config.toml
n_mels = 80
norm = "layernorm"
hidden_act = "geglu"
fused_qkv = false
inner_norm = false
shared_expert = false
subsampling = 2
layers = 8
positions = "sincos"
beta1 = 0.95
shampoo_beta = 0.95
eps = 1e-08
adamw_lr_other_params = 0.0008
lr_schedule = "cosine"
Rows from block 5, named by matrix and row number. Each number is 50 + 12 x the weight over its row's rms, rounded and kept within 0 to 99. All counts start at 0. After the name is the row's rms in percent of the matrix's.
# pw1: conv module expand (GLU, value and gate stacked) (model.blocks.5.conv.pw1.weight, 384x192), inputs 0-191
pw1.44 100:61 64 44 34 37 44 54 36 46 54 47 65 59 22 47 32 54 55 57 58 69 32 64 51 45 55 49 57 50 61 34 61 38 35 26 35 64 43 68 72 40 58 45 49 51 34 57 48 30 55 76 42 43 61 22 37 48 29 53 53 53 66 56 49 63 41 67 33 37 52 60 63 68 56 61 60 39 46 47 47 28 55 34 45 66 52 38 44 46 49 64 45 65 17 55 52 62 32 61 42 39 64 37 64 40 45 61 29 37 22 75 41 61 58 39 40 27 39 48 61 40 42 48 46 49 42 43 53 49 56 57 78 50 57 51 47 67 66 47 67 48 68 45 45 58 42 47 50 49 57 40 49 34 49 69 56 58 49 47 45 60 53 55 65 49 45 56 73 38 44 69 31 60 51 34 39 61 37 63 35 57 75 42 42 60 52 53 36 40 37 40 50
pw1.45 114:61 56 56 62 54 53 48 41 62 37 46 76 49 40 49 54 46 41 62 29 46 42 47 38 46 64 47 26 57 65 56 56 54 35 68 44 53 50 61 63 21 38 56 42 25 40 31 46 54 61 45 57 32 50 49 42 28 37 52 58 48 37 38 60 61 36 40 62 52 46 53 63 52 39 43 51 30 48 25 28 39 51 31 48 40 40 57 51 32 47 55 46 41 48 66 29 51 32 34 41 53 51 25 53 13 45 73 76 32 76 55 42 38 43 47 50 68 24 42 40 33 54 53 34 39 57 34 51 55 27 52 45 43 61 39 56 57 40 49 66 66 49 58 59 58 66 63 59 36 49 49 41 47 52 43 36 50 46 43 28 65 62 56 42 48 34 37 49 69 49 35 47 33 50 33 45 47 44 34 44 55 27 47 52 32 41 51 50 54 46 25 47
pw1.46 091:51 44 56 59 56 50 33 52 47 60 39 43 60 32 27 58 50 40 37 59 46 73 39 31 28 52 48 52 29 22 17 50 49 45 56 42 48 18 65 65 54 61 73 35 41 46 44 64 53 52 49 46 39 26 60 38 44 39 33 40 40 47 38 52 67 53 66 39 57 67 29 35 47 48 57 35 43 28 37 66 48 59 51 63 28 51 66 64 31 53 61 68 41 41 50 69 52 50 58 44 69 52 48 50 53 53 53 52 42 71 47 57 56 68 75 62 54 45 51 28 59 42 64 32 42 35 48 53 46 63 50 47 57 48 57 40 52 72 55 62 56 55 48 46 37 37 43 55 64 65 63 51 35 39 47 35 50 56 47 56 40 64 56 62 63 41 40 72 75 55 35 68 72 59 51 40 40 60 46 46 57 69 69 58 38 42 51 44 32 51 43 63
pw1.47 092:52 42 39 58 54 61 47 63 43 46 58 55 65 35 51 55 38 36 50 48 61 65 27 57 50 40 75 57 57 48 40 64 37 57 39 21 81 30 62 49 62 33 71 53 66 11 45 49 50 49 45 59 48 44 51 57 61 51 53 58 58 33 22 60 74 32 54 70 40 71 31 36 44 44 38 55 34 49 48 53 74 46 60 35 63 36 48 51 49 46 53 63 45 51 59 30 53 45 53 79 58 48 21 57 49 60 48 41 41 35 57 52 37 43 60 42 54 45 52 36 39 60 49 41 67 43 48 40 43 28 47 56 54 53 57 42 39 58 48 35 55 39 30 49 41 56 40 47 69 65 71 49 68 65 63 65 69 43 40 39 69 44 57 52 36 42 25 71 66 36 55 41 47 29 55 46 50 43 60 59 52 53 48 57 40 52 63 51 51 32 60 64
pw1.48 107:44 39 41 46 18 52 44 65 63 29 64 43 30 53 65 47 34 38 60 31 72 58 34 51 34 31 56 51 61 45 32 48 48 61 50 58 56 62 32 46 50 37 73 49 46 54 45 49 40 63 44 64 41 33 36 32 34 48 40 43 48 46 30 66 39 35 42 39 46 66 30 55 59 52 34 53 47 57 47 40 51 31 26 37 57 55 52 70 42 47 46 42 41 52 56 53 37 37 66 43 55 44 34 23 25 52 48 44 35 55 49 63 41 50 39 42 56 39 43 60 36 53 57 24 66 49 42 50 43 69 57 25 48 61 36 58 41 50 50 23 35 44 52 46 58 40 51 71 31 57 31 36 36 48 45 52 53 51 39 47 47 23 53 37 44 51 54 43 50 42 47 48 52 51 46 30 25 38 33 44 32 56 39 46 21 61 46 45 40 46 23 31
pw1.49 103:46 59 52 37 53 58 48 30 60 76 54 40 60 57 46 43 50 31 65 54 44 71 82 54 38 39 42 49 64 60 47 55 54 57 60 49 60 41 63 69 56 49 65 76 42 59 65 72 52 37 69 57 55 46 58 64 31 46 58 45 73 68 51 69 58 45 55 45 54 63 39 67 50 16 52 42 52 52 43 30 50 43 35 74 47 56 59 72 53 55 46 37 64 55 47 60 32 62 80 43 42 55 40 32 61 48 54 47 59 63 68 68 57 69 64 53 68 50 47 42 56 55 37 59 57 52 49 42 59 48 45 61 62 66 50 62 59 32 43 58 43 55 60 35 61 65 66 39 33 62 31 56 57 63 38 72 47 45 62 65 30 73 49 67 47 58 58 38 62 52 45 62 43 53 50 42 43 61 41 76 69 43 37 56 46 67 65 57 47 38 54 66
pw1.50 103:70 41 49 70 49 50 56 52 51 36 32 39 44 38 59 50 36 44 45 53 54 39 38 47 46 49 30 47 46 26 46 65 49 60 65 20 40 55 32 61 58 47 67 63 44 71 58 40 43 75 45 47 53 47 43 21 26 50 29 73 59 62 62 55 65 45 50 46 59 35 60 26 57 29 35 67 25 58 55 67 63 50 50 61 34 65 52 45 67 46 43 40 51 54 47 52 54 52 47 64 42 43 51 34 37 61 38 43 58 29 61 37 38 27 45 56 44 47 42 37 36 55 61 65 62 46 58 49 58 46 50 43 71 43 55 50 54 28 24 49 31 41 34 46 63 66 54 51 32 41 28 52 45 47 61 44 49 43 51 33 41 57 62 43 36 46 39 39 44 55 75 60 60 55 41 44 35 57 60 26 35 45 67 68 35 37 53 44 39 37 26 51
pw1.51 106:62 43 60 56 77 57 48 52 54 58 59 46 37 40 59 46 48 43 56 31 63 67 43 38 57 52 57 31 49 42 49 47 36 47 49 66 50 55 30 19 54 55 52 35 59 49 45 62 31 32 35 70 33 63 63 59 40 50 47 56 50 59 37 70 64 38 37 47 31 51 57 57 47 57 67 73 54 32 52 39 56 25 57 39 64 40 37 50 49 47 43 36 52 54 71 47 66 67 63 33 26 49 54 28 53 26 39 40 42 43 47 44 43 46 67 58 60 54 52 63 45 49 60 43 51 55 43 45 66 45 25 42 21 66 37 27 61 55 27 34 64 37 49 34 56 61 46 68 51 55 46 51 42 49 56 38 49 22 27 43 58 44 61 40 56 62 30 46 47 62 33 32 84 58 46 44 57 62 61 57 62 60 46 41 44 37 60 45 45 56 30 43
pw1.52 091:40 50 21 31 42 36 62 49 41 41 42 57 58 61 40 55 28 65 49 31 47 45 60 52 51 53 51 42 63 57 38 46 63 50 45 41 56 51 38 47 60 41 31 58 53 38 28 57 51 51 50 53 47 16 36 69 30 37 69 62 61 39 42 45 37 57 44 65 47 31 47 45 40 49 50 67 51 48 49 53 47 43 29 60 51 49 52 39 34 26 45 66 58 59 33 43 65 55 46 46 29 56 57 44 40 53 44 35 54 72 38 56 35 41 46 50 47 77 54 47 37 47 39 51 37 54 31 58 53 31 38 30 31 45 54 43 65 33 69 66 52 67 25 57 40 51 53 48 54 48 31 30 42 49 43 58 69 28 59 34 47 68 62 46 44 21 47 49 42 30 76 36 47 52 43 47 21 58 46 79 66 55 42 41 52 43 57 55 35 58 49 59
pw1.53 103:57 74 34 60 34 67 42 45 54 64 47 47 58 66 58 47 45 35 49 68 56 52 59 54 37 60 65 59 62 58 67 52 77 56 47 50 69 63 41 57 53 58 50 73 54 49 53 45 45 67 65 53 64 46 58 61 42 71 37 49 65 63 29 59 62 52 63 50 67 49 42 59 58 50 38 49 41 48 38 52 56 81 51 54 41 54 44 49 44 61 51 55 38 38 49 49 45 52 43 41 54 59 54 47 56 56 59 62 61 62 33 62 52 68 34 47 63 53 46 57 55 55 52 39 44 62 53 50 39 61 41 52 46 46 48 46 44 51 58 69 39 53 57 69 83 57 60 51 65 61 67 61 72 50 51 67 76 70 63 55 60 63 44 55 74 69 55 71 59 46 43 61 81 62 65 67 61 89 45 58 78 59 69 46 77 60 49 55 53 54 76 46
pw1.54 096:51 37 43 39 34 38 53 62 65 64 52 55 51 36 68 37 66 54 32 56 57 38 74 39 62 41 51 22 35 54 43 34 43 46 61 13 27 36 52 66 72 50 58 43 38 69 55 36 47 30 56 57 39 53 44 54 58 51 27 39 27 48 51 41 60 42 47 62 59 49 54 55 25 63 60 33 46 55 39 51 37 70 79 51 51 50 47 59 64 68 55 41 63 28 57 64 53 46 64 54 53 45 35 43 28 34 28 62 39 41 67 39 52 47 53 26 55 47 61 37 46 51 55 39 38 29 38 46 38 42 57 54 49 38 49 41 55 44 44 33 63 37 29 47 63 40 38 45 22 61 55 51 65 57 28 48 34 48 47 54 56 24 48 67 53 54 68 61 49 63 69 40 52 38 39 59 54 36 39 51 47 59 42 36 48 51 45 51 46 42 38 54
pw1.55 102:46 52 37 67 52 49 46 62 36 50 59 56 49 57 50 61 36 55 58 26 62 70 34 51 50 52 76 81 51 52 48 28 57 66 49 27 48 58 41 37 41 30 65 44 44 28 51 24 42 58 68 55 39 60 38 50 38 33 43 71 55 52 64 34 41 40 61 46 64 55 25 62 32 58 40 55 34 49 52 36 32 43 49 70 49 41 62 55 20 46 41 44 31 60 44 49 33 54 46 31 59 36 45 50 64 58 67 61 44 53 47 38 35 34 42 48 58 41 33 41 63 34 53 76 38 41 46 50 60 47 51 33 77 40 40 59 56 37 57 49 29 48 51 36 60 40 52 55 40 52 44 35 61 19 44 61 49 20 40 47 40 47 35 34 42 45 43 58 41 60 56 48 46 56 44 48 63 60 36 42 33 45 37 59 61 45 52 51 59 43 33 66
pw1.56 096:58 50 62 48 57 51 67 43 62 41 53 66 51 55 31 42 45 59 54 33 50 50 62 59 57 50 48 39 68 44 83 49 41 49 55 36 59 38 50 63 52 54 36 46 57 40 60 34 41 62 57 61 62 69 60 56 51 62 46 34 47 52 59 40 41 45 63 57 74 60 45 60 59 34 48 63 58 44 59 37 29 38 27 46 48 27 43 59 22 56 49 40 49 42 52 70 39 48 36 59 28 65 60 59 45 53 40 43 73 40 38 34 46 51 35 36 48 50 66 53 43 54 42 66 55 64 36 51 33 46 45 61 39 66 43 56 43 64 48 53 57 61 52 43 56 43 74 52 66 46 32 55 68 62 33 24 40 43 69 40 39 37 44 54 42 47 31 76 71 30 48 67 68 76 59 42 18 30 58 63 50 62 46 49 57 57 37 51 55 37 69 27
pw1.57 102:64 38 52 53 56 60 46 60 50 53 50 52 47 28 44 59 33 47 56 60 49 56 39 31 50 47 64 37 73 51 66 43 50 67 45 55 25 65 30 67 53 63 49 51 57 54 20 49 43 65 56 60 65 53 34 67 42 71 37 60 51 62 62 49 61 58 46 46 43 24 60 54 33 49 67 34 47 53 18 69 38 19 47 23 51 58 31 62 42 62 52 39 57 50 38 64 52 76 58 51 41 44 53 57 38 61 50 78 44 57 52 39 63 55 54 58 42 52 41 65 75 60 53 63 48 38 64 55 48 55 61 80 69 76 56 42 44 64 49 44 57 55 49 47 31 57 53 40 46 40 46 37 57 40 30 41 35 63 32 40 52 49 63 56 41 38 56 57 35 38 49 44 72 62 49 41 43 38 51 54 58 21 64 55 67 58 53 59 57 53 44 36
pw1.58 091:60 46 54 65 38 73 51 41 52 61 41 51 60 50 30 60 64 36 52 40 66 43 39 56 47 58 64 38 43 43 36 43 51 80 55 48 37 55 40 46 32 57 69 60 65 27 56 44 40 48 53 37 52 61 40 41 36 63 51 36 58 49 43 40 43 63 36 61 51 60 56 30 48 47 50 50 44 48 34 58 43 67 51 27 51 44 73 27 59 45 39 54 41 48 28 53 51 59 44 52 36 49 44 28 49 40 43 29 41 49 68 41 64 31 31 53 56 63 39 65 47 60 71 53 44 27 58 39 55 45 83 68 45 64 30 69 53 69 44 55 55 30 42 52 45 41 48 47 38 45 82 66 53 62 54 52 64 56 54 37 62 50 65 53 45 46 40 25 56 59 31 69 52 32 51 48 32 65 49 67 57 66 41 55 44 44 13 55 41 46 50 44
pw1.59 102:54 42 27 36 46 53 46 43 83 39 50 40 39 58 63 58 22 30 44 50 53 54 44 34 52 53 30 62 33 37 51 55 39 57 67 55 68 42 61 60 33 59 40 50 73 39 52 50 55 58 41 57 49 62 63 32 55 64 48 45 48 40 55 54 40 39 38 44 27 25 64 51 54 41 62 82 65 62 62 41 56 40 42 52 52 55 67 62 53 35 56 71 57 60 25 58 52 40 46 45 63 45 51 54 36 50 51 50 29 38 63 67 39 42 41 60 58 63 51 41 61 56 30 46 42 32 64 67 43 51 50 65 41 40 73 64 55 49 36 57 60 67 61 17 36 49 47 57 58 44 66 68 51 42 44 44 31 51 47 50 61 43 48 52 44 66 68 65 32 63 26 45 65 43 61 58 56 22 34 62 51 46 54 65 61 32 52 51 52 39 37 42
pw1.60 100:43 58 49 51 53 49 43 60 53 38 40 46 61 40 54 57 47 51 54 51 68 53 58 38 46 63 49 50 36 45 56 46 47 19 50 48 40 33 48 49 54 44 57 67 53 45 60 62 57 51 38 47 59 50 31 46 33 50 47 35 48 25 44 59 33 43 64 41 52 68 53 44 80 15 66 59 68 38 51 51 58 64 60 57 66 32 52 50 67 57 61 58 51 50 40 65 55 46 35 27 37 52 64 33 47 36 58 46 30 53 54 63 44 63 26 49 37 46 68 48 62 42 42 54 50 54 73 37 57 46 68 53 60 49 31 38 60 42 54 44 38 38 64 35 40 70 69 41 23 25 67 60 34 36 46 35 44 31 44 44 47 44 49 57 38 53 30 67 45 21 52 57 59 59 44 29 63 53 43 29 67 33 64 36 61 29 49 54 42 79 46 52
pw1.61 104:49 65 46 65 65 47 53 47 38 43 61 51 53 59 40 42 62 63 53 45 71 36 57 53 56 61 47 59 32 43 27 30 68 53 43 61 47 61 32 56 47 48 52 60 31 42 41 41 46 65 57 48 71 58 53 78 35 60 39 19 67 28 56 42 49 60 39 36 47 52 35 52 26 60 39 46 50 44 38 29 42 35 55 53 62 57 51 38 40 52 41 54 34 52 45 66 45 30 61 49 47 68 48 55 37 36 52 67 54 38 38 47 32 54 33 41 50 42 40 55 60 28 64 72 50 37 47 40 27 67 43 41 65 37 63 47 54 45 66 45 66 58 39 35 43 39 60 71 41 59 58 64 41 37 60 44 47 61 45 57 20 53 42 61 72 57 24 53 49 46 56 66 63 53 45 55 46 39 72 49 72 46 36 63 43 33 55 53 46 32 19 41
pw1.62 097:38 50 55 51 35 59 36 50 51 72 46 82 52 63 54 61 54 46 44 34 37 53 39 50 67 50 37 34 43 36 67 31 55 51 38 64 33 39 44 54 49 67 55 48 41 48 61 51 56 37 41 35 53 46 60 70 51 22 52 53 47 76 55 59 70 67 40 43 42 52 56 38 49 38 57 68 44 55 48 50 34 39 28 36 56 38 42 44 57 40 49 46 63 55 47 42 61 66 46 47 53 46 33 39 54 72 47 50 27 62 67 53 46 63 68 35 76 38 32 54 64 55 53 37 48 42 59 41 54 45 63 31 28 46 40 44 64 60 35 45 58 30 47 62 80 55 58 53 43 51 35 49 31 20 59 42 36 46 47 48 30 39 24 67 29 45 48 69 52 39 49 61 40 41 45 72 38 69 37 39 37 53 45 55 42 58 67 58 60 28 42 51
pw1.63 090:46 35 63 44 35 25 35 43 41 59 70 50 31 59 44 28 39 54 45 43 57 29 42 35 58 36 67 38 55 55 46 53 52 47 47 60 48 75 47 36 25 62 52 37 68 45 58 56 42 49 51 21 54 61 61 47 38 62 34 38 40 40 70 57 70 54 59 59 40 41 66 53 44 67 45 43 45 52 32 55 39 45 36 30 35 50 50 45 46 36 28 40 62 59 38 47 48 73 51 30 60 39 55 57 36 38 41 31 58 50 45 37 48 38 54 50 52 36 33 58 53 36 47 73 65 58 50 60 49 47 63 68 34 60 57 43 69 47 64 51 81 62 58 57 41 52 64 38 37 64 53 53 52 33 38 45 45 56 40 34 48 50 40 31 36 49 50 67 54 49 43 49 31 62 45 46 38 52 18 85 41 56 43 63 57 46 56 35 72 34 55 47
pw1.64 108:47 59 56 50 40 50 38 43 19 52 45 59 57 58 63 60 46 69 56 37 42 53 48 48 42 36 42 45 47 34 26 58 47 68 50 39 61 52 45 39 36 38 46 40 49 39 33 37 66 59 44 47 33 56 62 65 59 64 44 71 40 69 34 41 28 49 56 54 44 31 46 55 38 54 51 62 69 52 51 51 46 53 50 72 56 44 50 48 37 40 36 49 58 56 65 58 58 40 40 56 53 60 56 47 68 47 50 66 50 62 48 34 62 47 48 71 54 57 28 30 54 45 26 43 65 43 72 57 47 42 50 66 45 35 64 51 48 63 40 47 40 51 73 45 35 39 60 83 35 41 57 46 57 51 61 73 46 38 73 47 49 36 68 35 27 63 72 49 50 65 64 48 58 67 49 29 71 45 50 55 41 35 70 35 68 30 51 80 36 67 53 66
pw1.65 102:46 52 40 34 42 47 41 55 35 56 62 52 35 54 63 53 47 46 55 65 40 39 53 49 40 34 45 68 36 45 54 35 44 60 32 65 67 50 46 58 61 47 61 40 60 61 54 40 53 31 63 49 56 35 36 44 71 47 48 44 51 58 85 37 33 56 51 59 42 58 61 38 49 33 66 42 66 61 71 63 42 50 51 63 53 60 46 46 54 60 52 84 39 42 23 59 45 54 56 47 43 62 45 54 63 36 44 62 20 40 55 39 33 51 40 68 60 55 50 52 45 60 54 51 42 55 40 34 49 56 25 50 38 58 71 78 23 43 51 43 50 58 28 21 52 42 42 50 55 61 36 64 62 49 41 58 48 62 51 15 42 53 58 74 44 52 55 44 36 38 43 40 25 64 74 47 40 48 49 46 39 40 59 54 39 58 56 76 36 42 58 70
pw1.66 101:77 51 68 45 43 46 38 35 51 47 48 53 75 36 59 72 75 48 45 70 28 58 41 46 24 36 52 44 52 68 48 53 61 35 55 61 57 62 69 70 34 53 59 38 64 60 42 37 31 56 32 50 47 42 51 48 69 72 68 57 51 59 25 56 61 49 61 71 56 48 51 66 46 57 37 50 41 32 41 49 59 44 34 55 36 51 43 36 47 48 54 50 43 51 33 53 62 39 56 59 43 72 48 50 35 38 47 47 57 44 54 55 50 75 73 45 55 48 43 57 55 37 49 66 16 36 35 37 37 52 70 59 53 53 39 43 57 60 50 31 41 52 41 48 49 47 58 26 40 30 27 55 64 40 47 49 56 54 69 33 65 53 24 44 59 34 71 48 48 49 62 49 50 52 34 70 34 61 33 25 49 47 63 32 49 54 49 39 44 45 37 48
pw1.67 108:51 70 60 65 30 47 54 61 49 56 53 61 51 50 56 50 59 37 35 37 49 48 47 52 66 34 38 47 53 38 35 46 38 65 47 62 67 50 46 37 37 57 53 51 40 56 51 55 47 72 53 53 63 55 45 43 53 60 49 46 45 25 77 55 41 50 68 86 47 34 55 64 52 44 61 35 54 57 43 60 50 45 43 39 46 58 62 67 14 60 67 60 37 54 42 53 29 53 50 67 30 60 56 49 59 61 35 69 36 44 69 54 51 37 48 62 09 60 43 35 20 41 42 54 33 53 52 48 42 56 56 41 65 49 38 75 24 47 59 62 41 79 59 60 67 54 46 48 55 41 40 53 50 47 33 64 59 49 52 42 77 29 44 36 69 51 35 67 63 48 42 51 35 45 44 53 54 50 67 53 48 49 46 68 73 52 46 45 49 42 69 61
pw1.68 106:71 40 47 49 37 55 35 37 35 44 55 28 55 44 46 52 47 44 38 27 51 33 63 52 37 56 50 49 46 39 53 49 36 15 52 46 35 42 58 59 73 48 26 36 28 54 73 55 48 42 39 55 46 40 57 58 44 49 51 46 61 59 51 64 55 38 53 36 70 51 46 61 47 50 53 48 44 58 41 42 42 50 41 49 51 60 46 59 54 51 21 41 30 33 41 51 53 47 26 65 57 45 36 48 57 46 53 47 50 51 36 47 49 39 52 54 41 32 33 43 24 73 56 57 62 52 39 23 43 58 52 39 45 39 26 34 38 61 56 40 48 51 26 44 65 45 60 55 40 45 59 48 20 59 61 49 40 45 33 30 63 42 80 34 40 36 38 56 79 32 61 24 39 52 40 30 41 46 67 53 57 45 36 44 63 50 32 60 38 67 54 34
pw1.69 090:30 27 67 59 51 37 30 39 41 44 53 54 57 37 61 67 60 43 34 29 44 59 75 68 37 52 52 52 44 51 44 43 65 45 47 50 36 49 47 71 45 59 68 51 36 46 41 45 67 41 34 56 52 59 45 41 51 39 10 48 43 17 36 30 57 60 55 41 39 43 69 39 42 42 48 39 45 61 53 42 39 53 39 61 52 56 47 31 37 63 46 63 47 27 36 29 63 35 44 50 67 44 38 42 29 68 58 44 70 41 59 35 54 52 54 38 53 37 57 55 41 16 40 50 65 24 42 59 69 40 51 51 59 51 58 32 50 47 49 50 56 35 58 22 62 43 44 56 53 70 65 55 33 47 53 39 49 37 51 30 51 36 53 46 55 62 35 64 68 47 43 65 56 72 50 45 48 67 35 56 44 49 54 51 37 47 63 46 35 30 50 50
pw1.70 103:44 48 70 50 63 44 83 60 56 58 61 49 38 40 19 35 78 47 48 38 45 54 38 53 38 47 36 50 61 43 44 46 56 67 56 53 33 52 64 50 52 53 63 32 54 49 65 70 41 51 44 43 65 62 24 60 70 59 54 52 71 60 39 55 06 59 52 55 29 60 61 52 50 43 41 45 57 63 44 36 48 39 59 54 41 22 60 59 65 47 31 42 54 48 40 63 60 66 47 48 42 49 47 37 64 34 46 52 17 45 61 33 57 58 47 53 53 52 41 57 55 61 53 60 46 56 46 37 46 58 28 58 44 46 61 40 63 55 59 51 44 62 60 56 72 40 51 41 49 39 48 32 59 38 62 59 60 67 69 73 45 60 49 61 36 39 54 31 48 57 59 56 34 39 57 75 37 41 53 52 29 52 55 35 37 52 51 61 67 52 64 79
pw1.71 097:70 42 52 75 37 59 64 62 56 40 57 25 62 43 69 43 42 76 60 60 55 41 69 56 32 55 47 46 43 57 59 54 25 41 66 61 70 55 52 55 55 34 39 61 35 70 61 38 38 45 60 60 61 50 33 52 58 38 48 53 35 36 43 61 58 52 59 56 32 41 51 41 53 44 52 51 55 30 54 51 43 49 57 40 55 45 38 46 32 68 44 51 36 43 34 56 36 47 78 50 47 56 47 41 40 48 30 21 63 52 61 62 71 39 51 36 42 46 60 58 39 44 18 31 48 51 40 58 60 51 49 63 40 54 38 68 54 45 29 55 55 59 34 43 55 54 40 46 63 37 47 39 55 15 56 61 59 36 53 35 48 39 44 57 46 39 33 47 38 48 70 55 47 47 48 59 52 52 68 25 47 67 44 50 38 38 28 20 33 37 64 32
pw1.72 088:74 28 61 40 53 34 51 26 39 44 37 38 47 68 57 60 50 45 49 43 36 53 56 64 42 37 43 59 39 53 53 45 64 40 45 42 47 38 66 73 34 36 34 48 54 45 38 62 48 34 61 46 45 68 48 70 51 55 66 49 63 40 35 55 48 47 53 29 25 41 44 40 37 62 32 46 20 76 55 37 64 44 30 58 52 52 37 44 45 66 44 46 25 42 43 62 62 42 49 55 66 46 58 56 35 58 65 69 60 34 53 69 46 59 42 59 53 44 55 52 48 56 61 65 52 51 69 62 30 71 26 51 36 57 26 35 57 63 52 60 53 38 54 41 62 48 42 68 39 27 70 55 63 44 71 46 57 30 37 26 60 69 46 55 43 42 42 56 42 51 57 52 47 67 52 44 62 51 39 62 52 43 48 62 64 63 58 62 58 68 76 57
pw1.73 093:64 49 64 43 45 55 47 41 37 57 53 55 51 46 59 40 25 33 64 57 37 51 42 44 59 50 37 24 45 47 63 40 54 74 57 68 52 63 49 54 54 39 23 58 49 67 63 35 34 61 49 66 38 47 73 57 54 52 50 50 49 52 39 60 57 65 36 37 48 51 56 43 50 45 53 56 51 32 46 38 35 36 35 50 57 64 70 68 54 53 66 57 53 46 53 68 36 53 68 44 71 57 64 63 51 60 62 78 62 65 68 42 40 56 49 34 55 43 63 47 73 61 68 45 49 53 59 34 48 52 65 58 58 38 75 45 45 47 57 42 57 41 46 48 73 45 34 49 34 75 37 62 54 30 91 39 43 42 28 46 67 37 50 54 50 31 48 52 45 61 73 78 68 53 58 54 56 43 37 49 49 54 60 44 51 54 74 60 41 42 70 60
pw1.74 105:65 49 51 68 33 57 54 52 56 64 65 49 34 56 74 46 57 60 45 55 38 34 33 55 40 28 62 36 64 19 49 41 53 33 31 52 61 37 38 56 52 31 45 43 49 60 66 46 41 30 48 63 35 31 58 43 66 40 44 53 31 58 74 41 50 62 47 45 38 38 41 62 50 37 24 39 55 53 51 57 47 51 40 63 55 63 39 63 71 51 42 36 29 77 40 41 47 55 45 47 50 51 40 46 45 71 35 49 61 46 34 45 31 35 54 51 55 48 60 49 34 54 52 49 48 53 46 32 75 55 41 60 43 54 46 28 31 60 60 53 70 49 59 48 59 40 49 39 41 73 54 76 39 68 35 57 44 54 58 35 32 38 42 59 69 48 47 59 45 38 58 65 58 51 50 59 45 50 42 65 67 51 43 54 67 35 40 74 59 19 46 25
pw1.75 095:62 46 65 61 58 39 56 44 68 48 52 52 46 33 28 72 43 36 50 41 64 49 45 28 53 24 35 35 44 65 54 62 51 68 30 54 38 47 49 50 45 52 40 69 70 56 61 54 61 56 31 34 57 61 59 59 18 52 38 56 60 26 42 52 45 69 66 12 41 74 61 39 46 44 52 61 54 56 47 53 53 63 33 50 39 53 56 47 40 50 39 53 26 62 55 55 48 37 46 53 39 51 41 23 54 64 33 44 37 61 76 43 59 62 36 49 64 53 52 63 47 14 60 26 61 56 45 49 40 37 58 40 52 30 52 47 59 53 47 54 40 70 42 46 21 39 65 32 48 38 57 55 57 36 56 53 53 42 51 53 42 45 55 58 50 67 42 66 72 46 66 46 64 44 31 45 59 42 44 45 65 57 43 55 56 46 38 27 57 49 57 52
pw1.76 099:37 56 48 47 37 59 52 35 56 59 50 37 29 60 59 41 54 41 35 60 48 52 69 53 52 62 53 39 60 54 45 67 53 65 68 80 53 33 50 61 52 35 42 61 64 61 47 70 66 47 42 48 60 66 30 56 45 59 44 51 52 53 73 27 20 65 61 46 47 50 67 71 77 74 57 32 34 37 43 66 66 67 64 51 16 34 61 54 56 77 50 67 47 38 54 60 60 43 48 63 54 71 40 53 61 28 49 66 52 50 38 60 46 54 63 54 31 67 51 42 45 49 35 49 52 59 36 59 53 48 60 39 74 58 36 52 42 33 59 59 65 52 58 55 62 34 29 58 49 50 35 50 57 57 59 52 72 43 70 59 55 53 71 32 58 60 55 57 40 60 48 57 45 48 56 65 53 56 35 59 50 41 60 55 45 70 44 38 70 61 40 51
pw1.77 097:42 41 52 58 37 54 45 58 52 44 56 65 70 49 76 65 50 52 54 51 41 55 54 59 58 39 50 66 33 54 38 70 39 45 27 35 38 51 25 39 51 63 36 41 41 56 55 65 57 41 65 35 35 52 79 26 25 59 55 50 48 35 41 39 67 74 54 31 51 57 71 37 38 47 51 31 45 65 44 37 67 75 61 58 44 32 36 42 47 55 41 27 68 62 52 46 37 54 56 48 70 58 30 52 45 46 46 47 41 60 52 51 49 36 49 46 53 59 52 63 34 49 60 41 47 41 49 29 37 35 37 69 56 43 51 63 39 68 38 68 61 38 47 38 38 39 60 61 70 60 32 57 57 50 36 49 38 24 59 46 56 64 22 53 35 41 39 30 64 40 50 42 71 48 60 67 30 48 69 47 51 56 54 50 56 60 63 38 55 43 53 65
pw1.78 102:50 48 56 55 37 40 62 64 39 40 51 48 60 34 31 56 49 31 58 47 65 50 60 41 59 42 53 63 48 53 47 40 58 46 69 49 45 46 67 40 27 60 75 46 42 54 62 44 55 37 48 64 47 43 56 43 57 46 43 40 71 49 46 48 55 41 49 43 50 40 46 82 33 27 43 40 40 63 64 69 68 72 43 28 44 55 71 28 59 49 59 68 57 48 66 61 58 54 48 49 56 56 41 48 55 44 54 35 53 64 47 33 74 52 60 32 45 50 43 17 61 68 20 65 49 24 46 51 66 50 36 68 43 49 56 55 55 51 54 35 64 50 58 62 67 47 65 56 74 44 24 46 77 66 57 62 72 57 29 40 45 43 59 70 59 56 51 41 57 48 38 39 59 68 54 56 60 38 49 36 62 61 52 55 55 64 62 61 25 65 52 51
pw1.79 097:68 52 60 32 66 41 52 58 50 59 47 55 52 53 47 53 29 47 57 50 58 48 51 51 41 56 46 40 44 41 48 48 28 62 56 40 48 30 47 44 33 34 61 65 48 48 47 50 49 52 87 42 78 61 52 57 61 41 54 42 35 57 64 56 68 49 87 41 72 32 51 41 37 58 38 54 70 54 39 59 50 65 51 46 43 66 34 43 54 59 42 32 12 55 57 70 43 60 49 44 52 53 65 49 43 47 22 33 74 48 48 51 38 54 51 48 39 40 47 60 52 59 56 50 51 77 46 72 47 67 43 38 29 62 61 65 42 41 53 60 67 65 52 60 18 65 39 51 66 59 59 64 35 76 31 75 57 40 67 60 64 49 60 41 46 42 69 45 45 46 51 47 56 45 62 37 32 54 56 37 61 41 60 53 46 52 49 41 34 59 51 47
pw1.80 087:39 60 79 45 38 41 36 30 33 30 51 32 50 52 51 51 48 67 52 55 60 45 40 56 42 58 55 45 55 48 42 50 42 41 76 64 42 53 39 56 47 89 60 43 49 61 46 39 39 26 57 29 50 67 32 45 53 46 32 49 64 39 56 60 64 59 57 52 59 41 63 61 53 43 31 49 49 44 49 36 58 52 67 46 56 59 37 52 50 43 69 50 53 43 53 50 53 81 56 70 39 15 39 40 53 44 44 64 60 65 58 45 40 47 43 67 48 58 44 71 39 38 49 49 42 67 48 51 40 39 58 62 62 54 70 42 61 56 38 54 33 48 35 57 55 51 37 33 37 47 69 39 41 76 58 38 61 31 43 47 22 51 47 43 66 53 52 43 53 32 27 80 36 50 52 40 52 39 75 55 41 47 45 45 58 25 46 45 67 34 55 38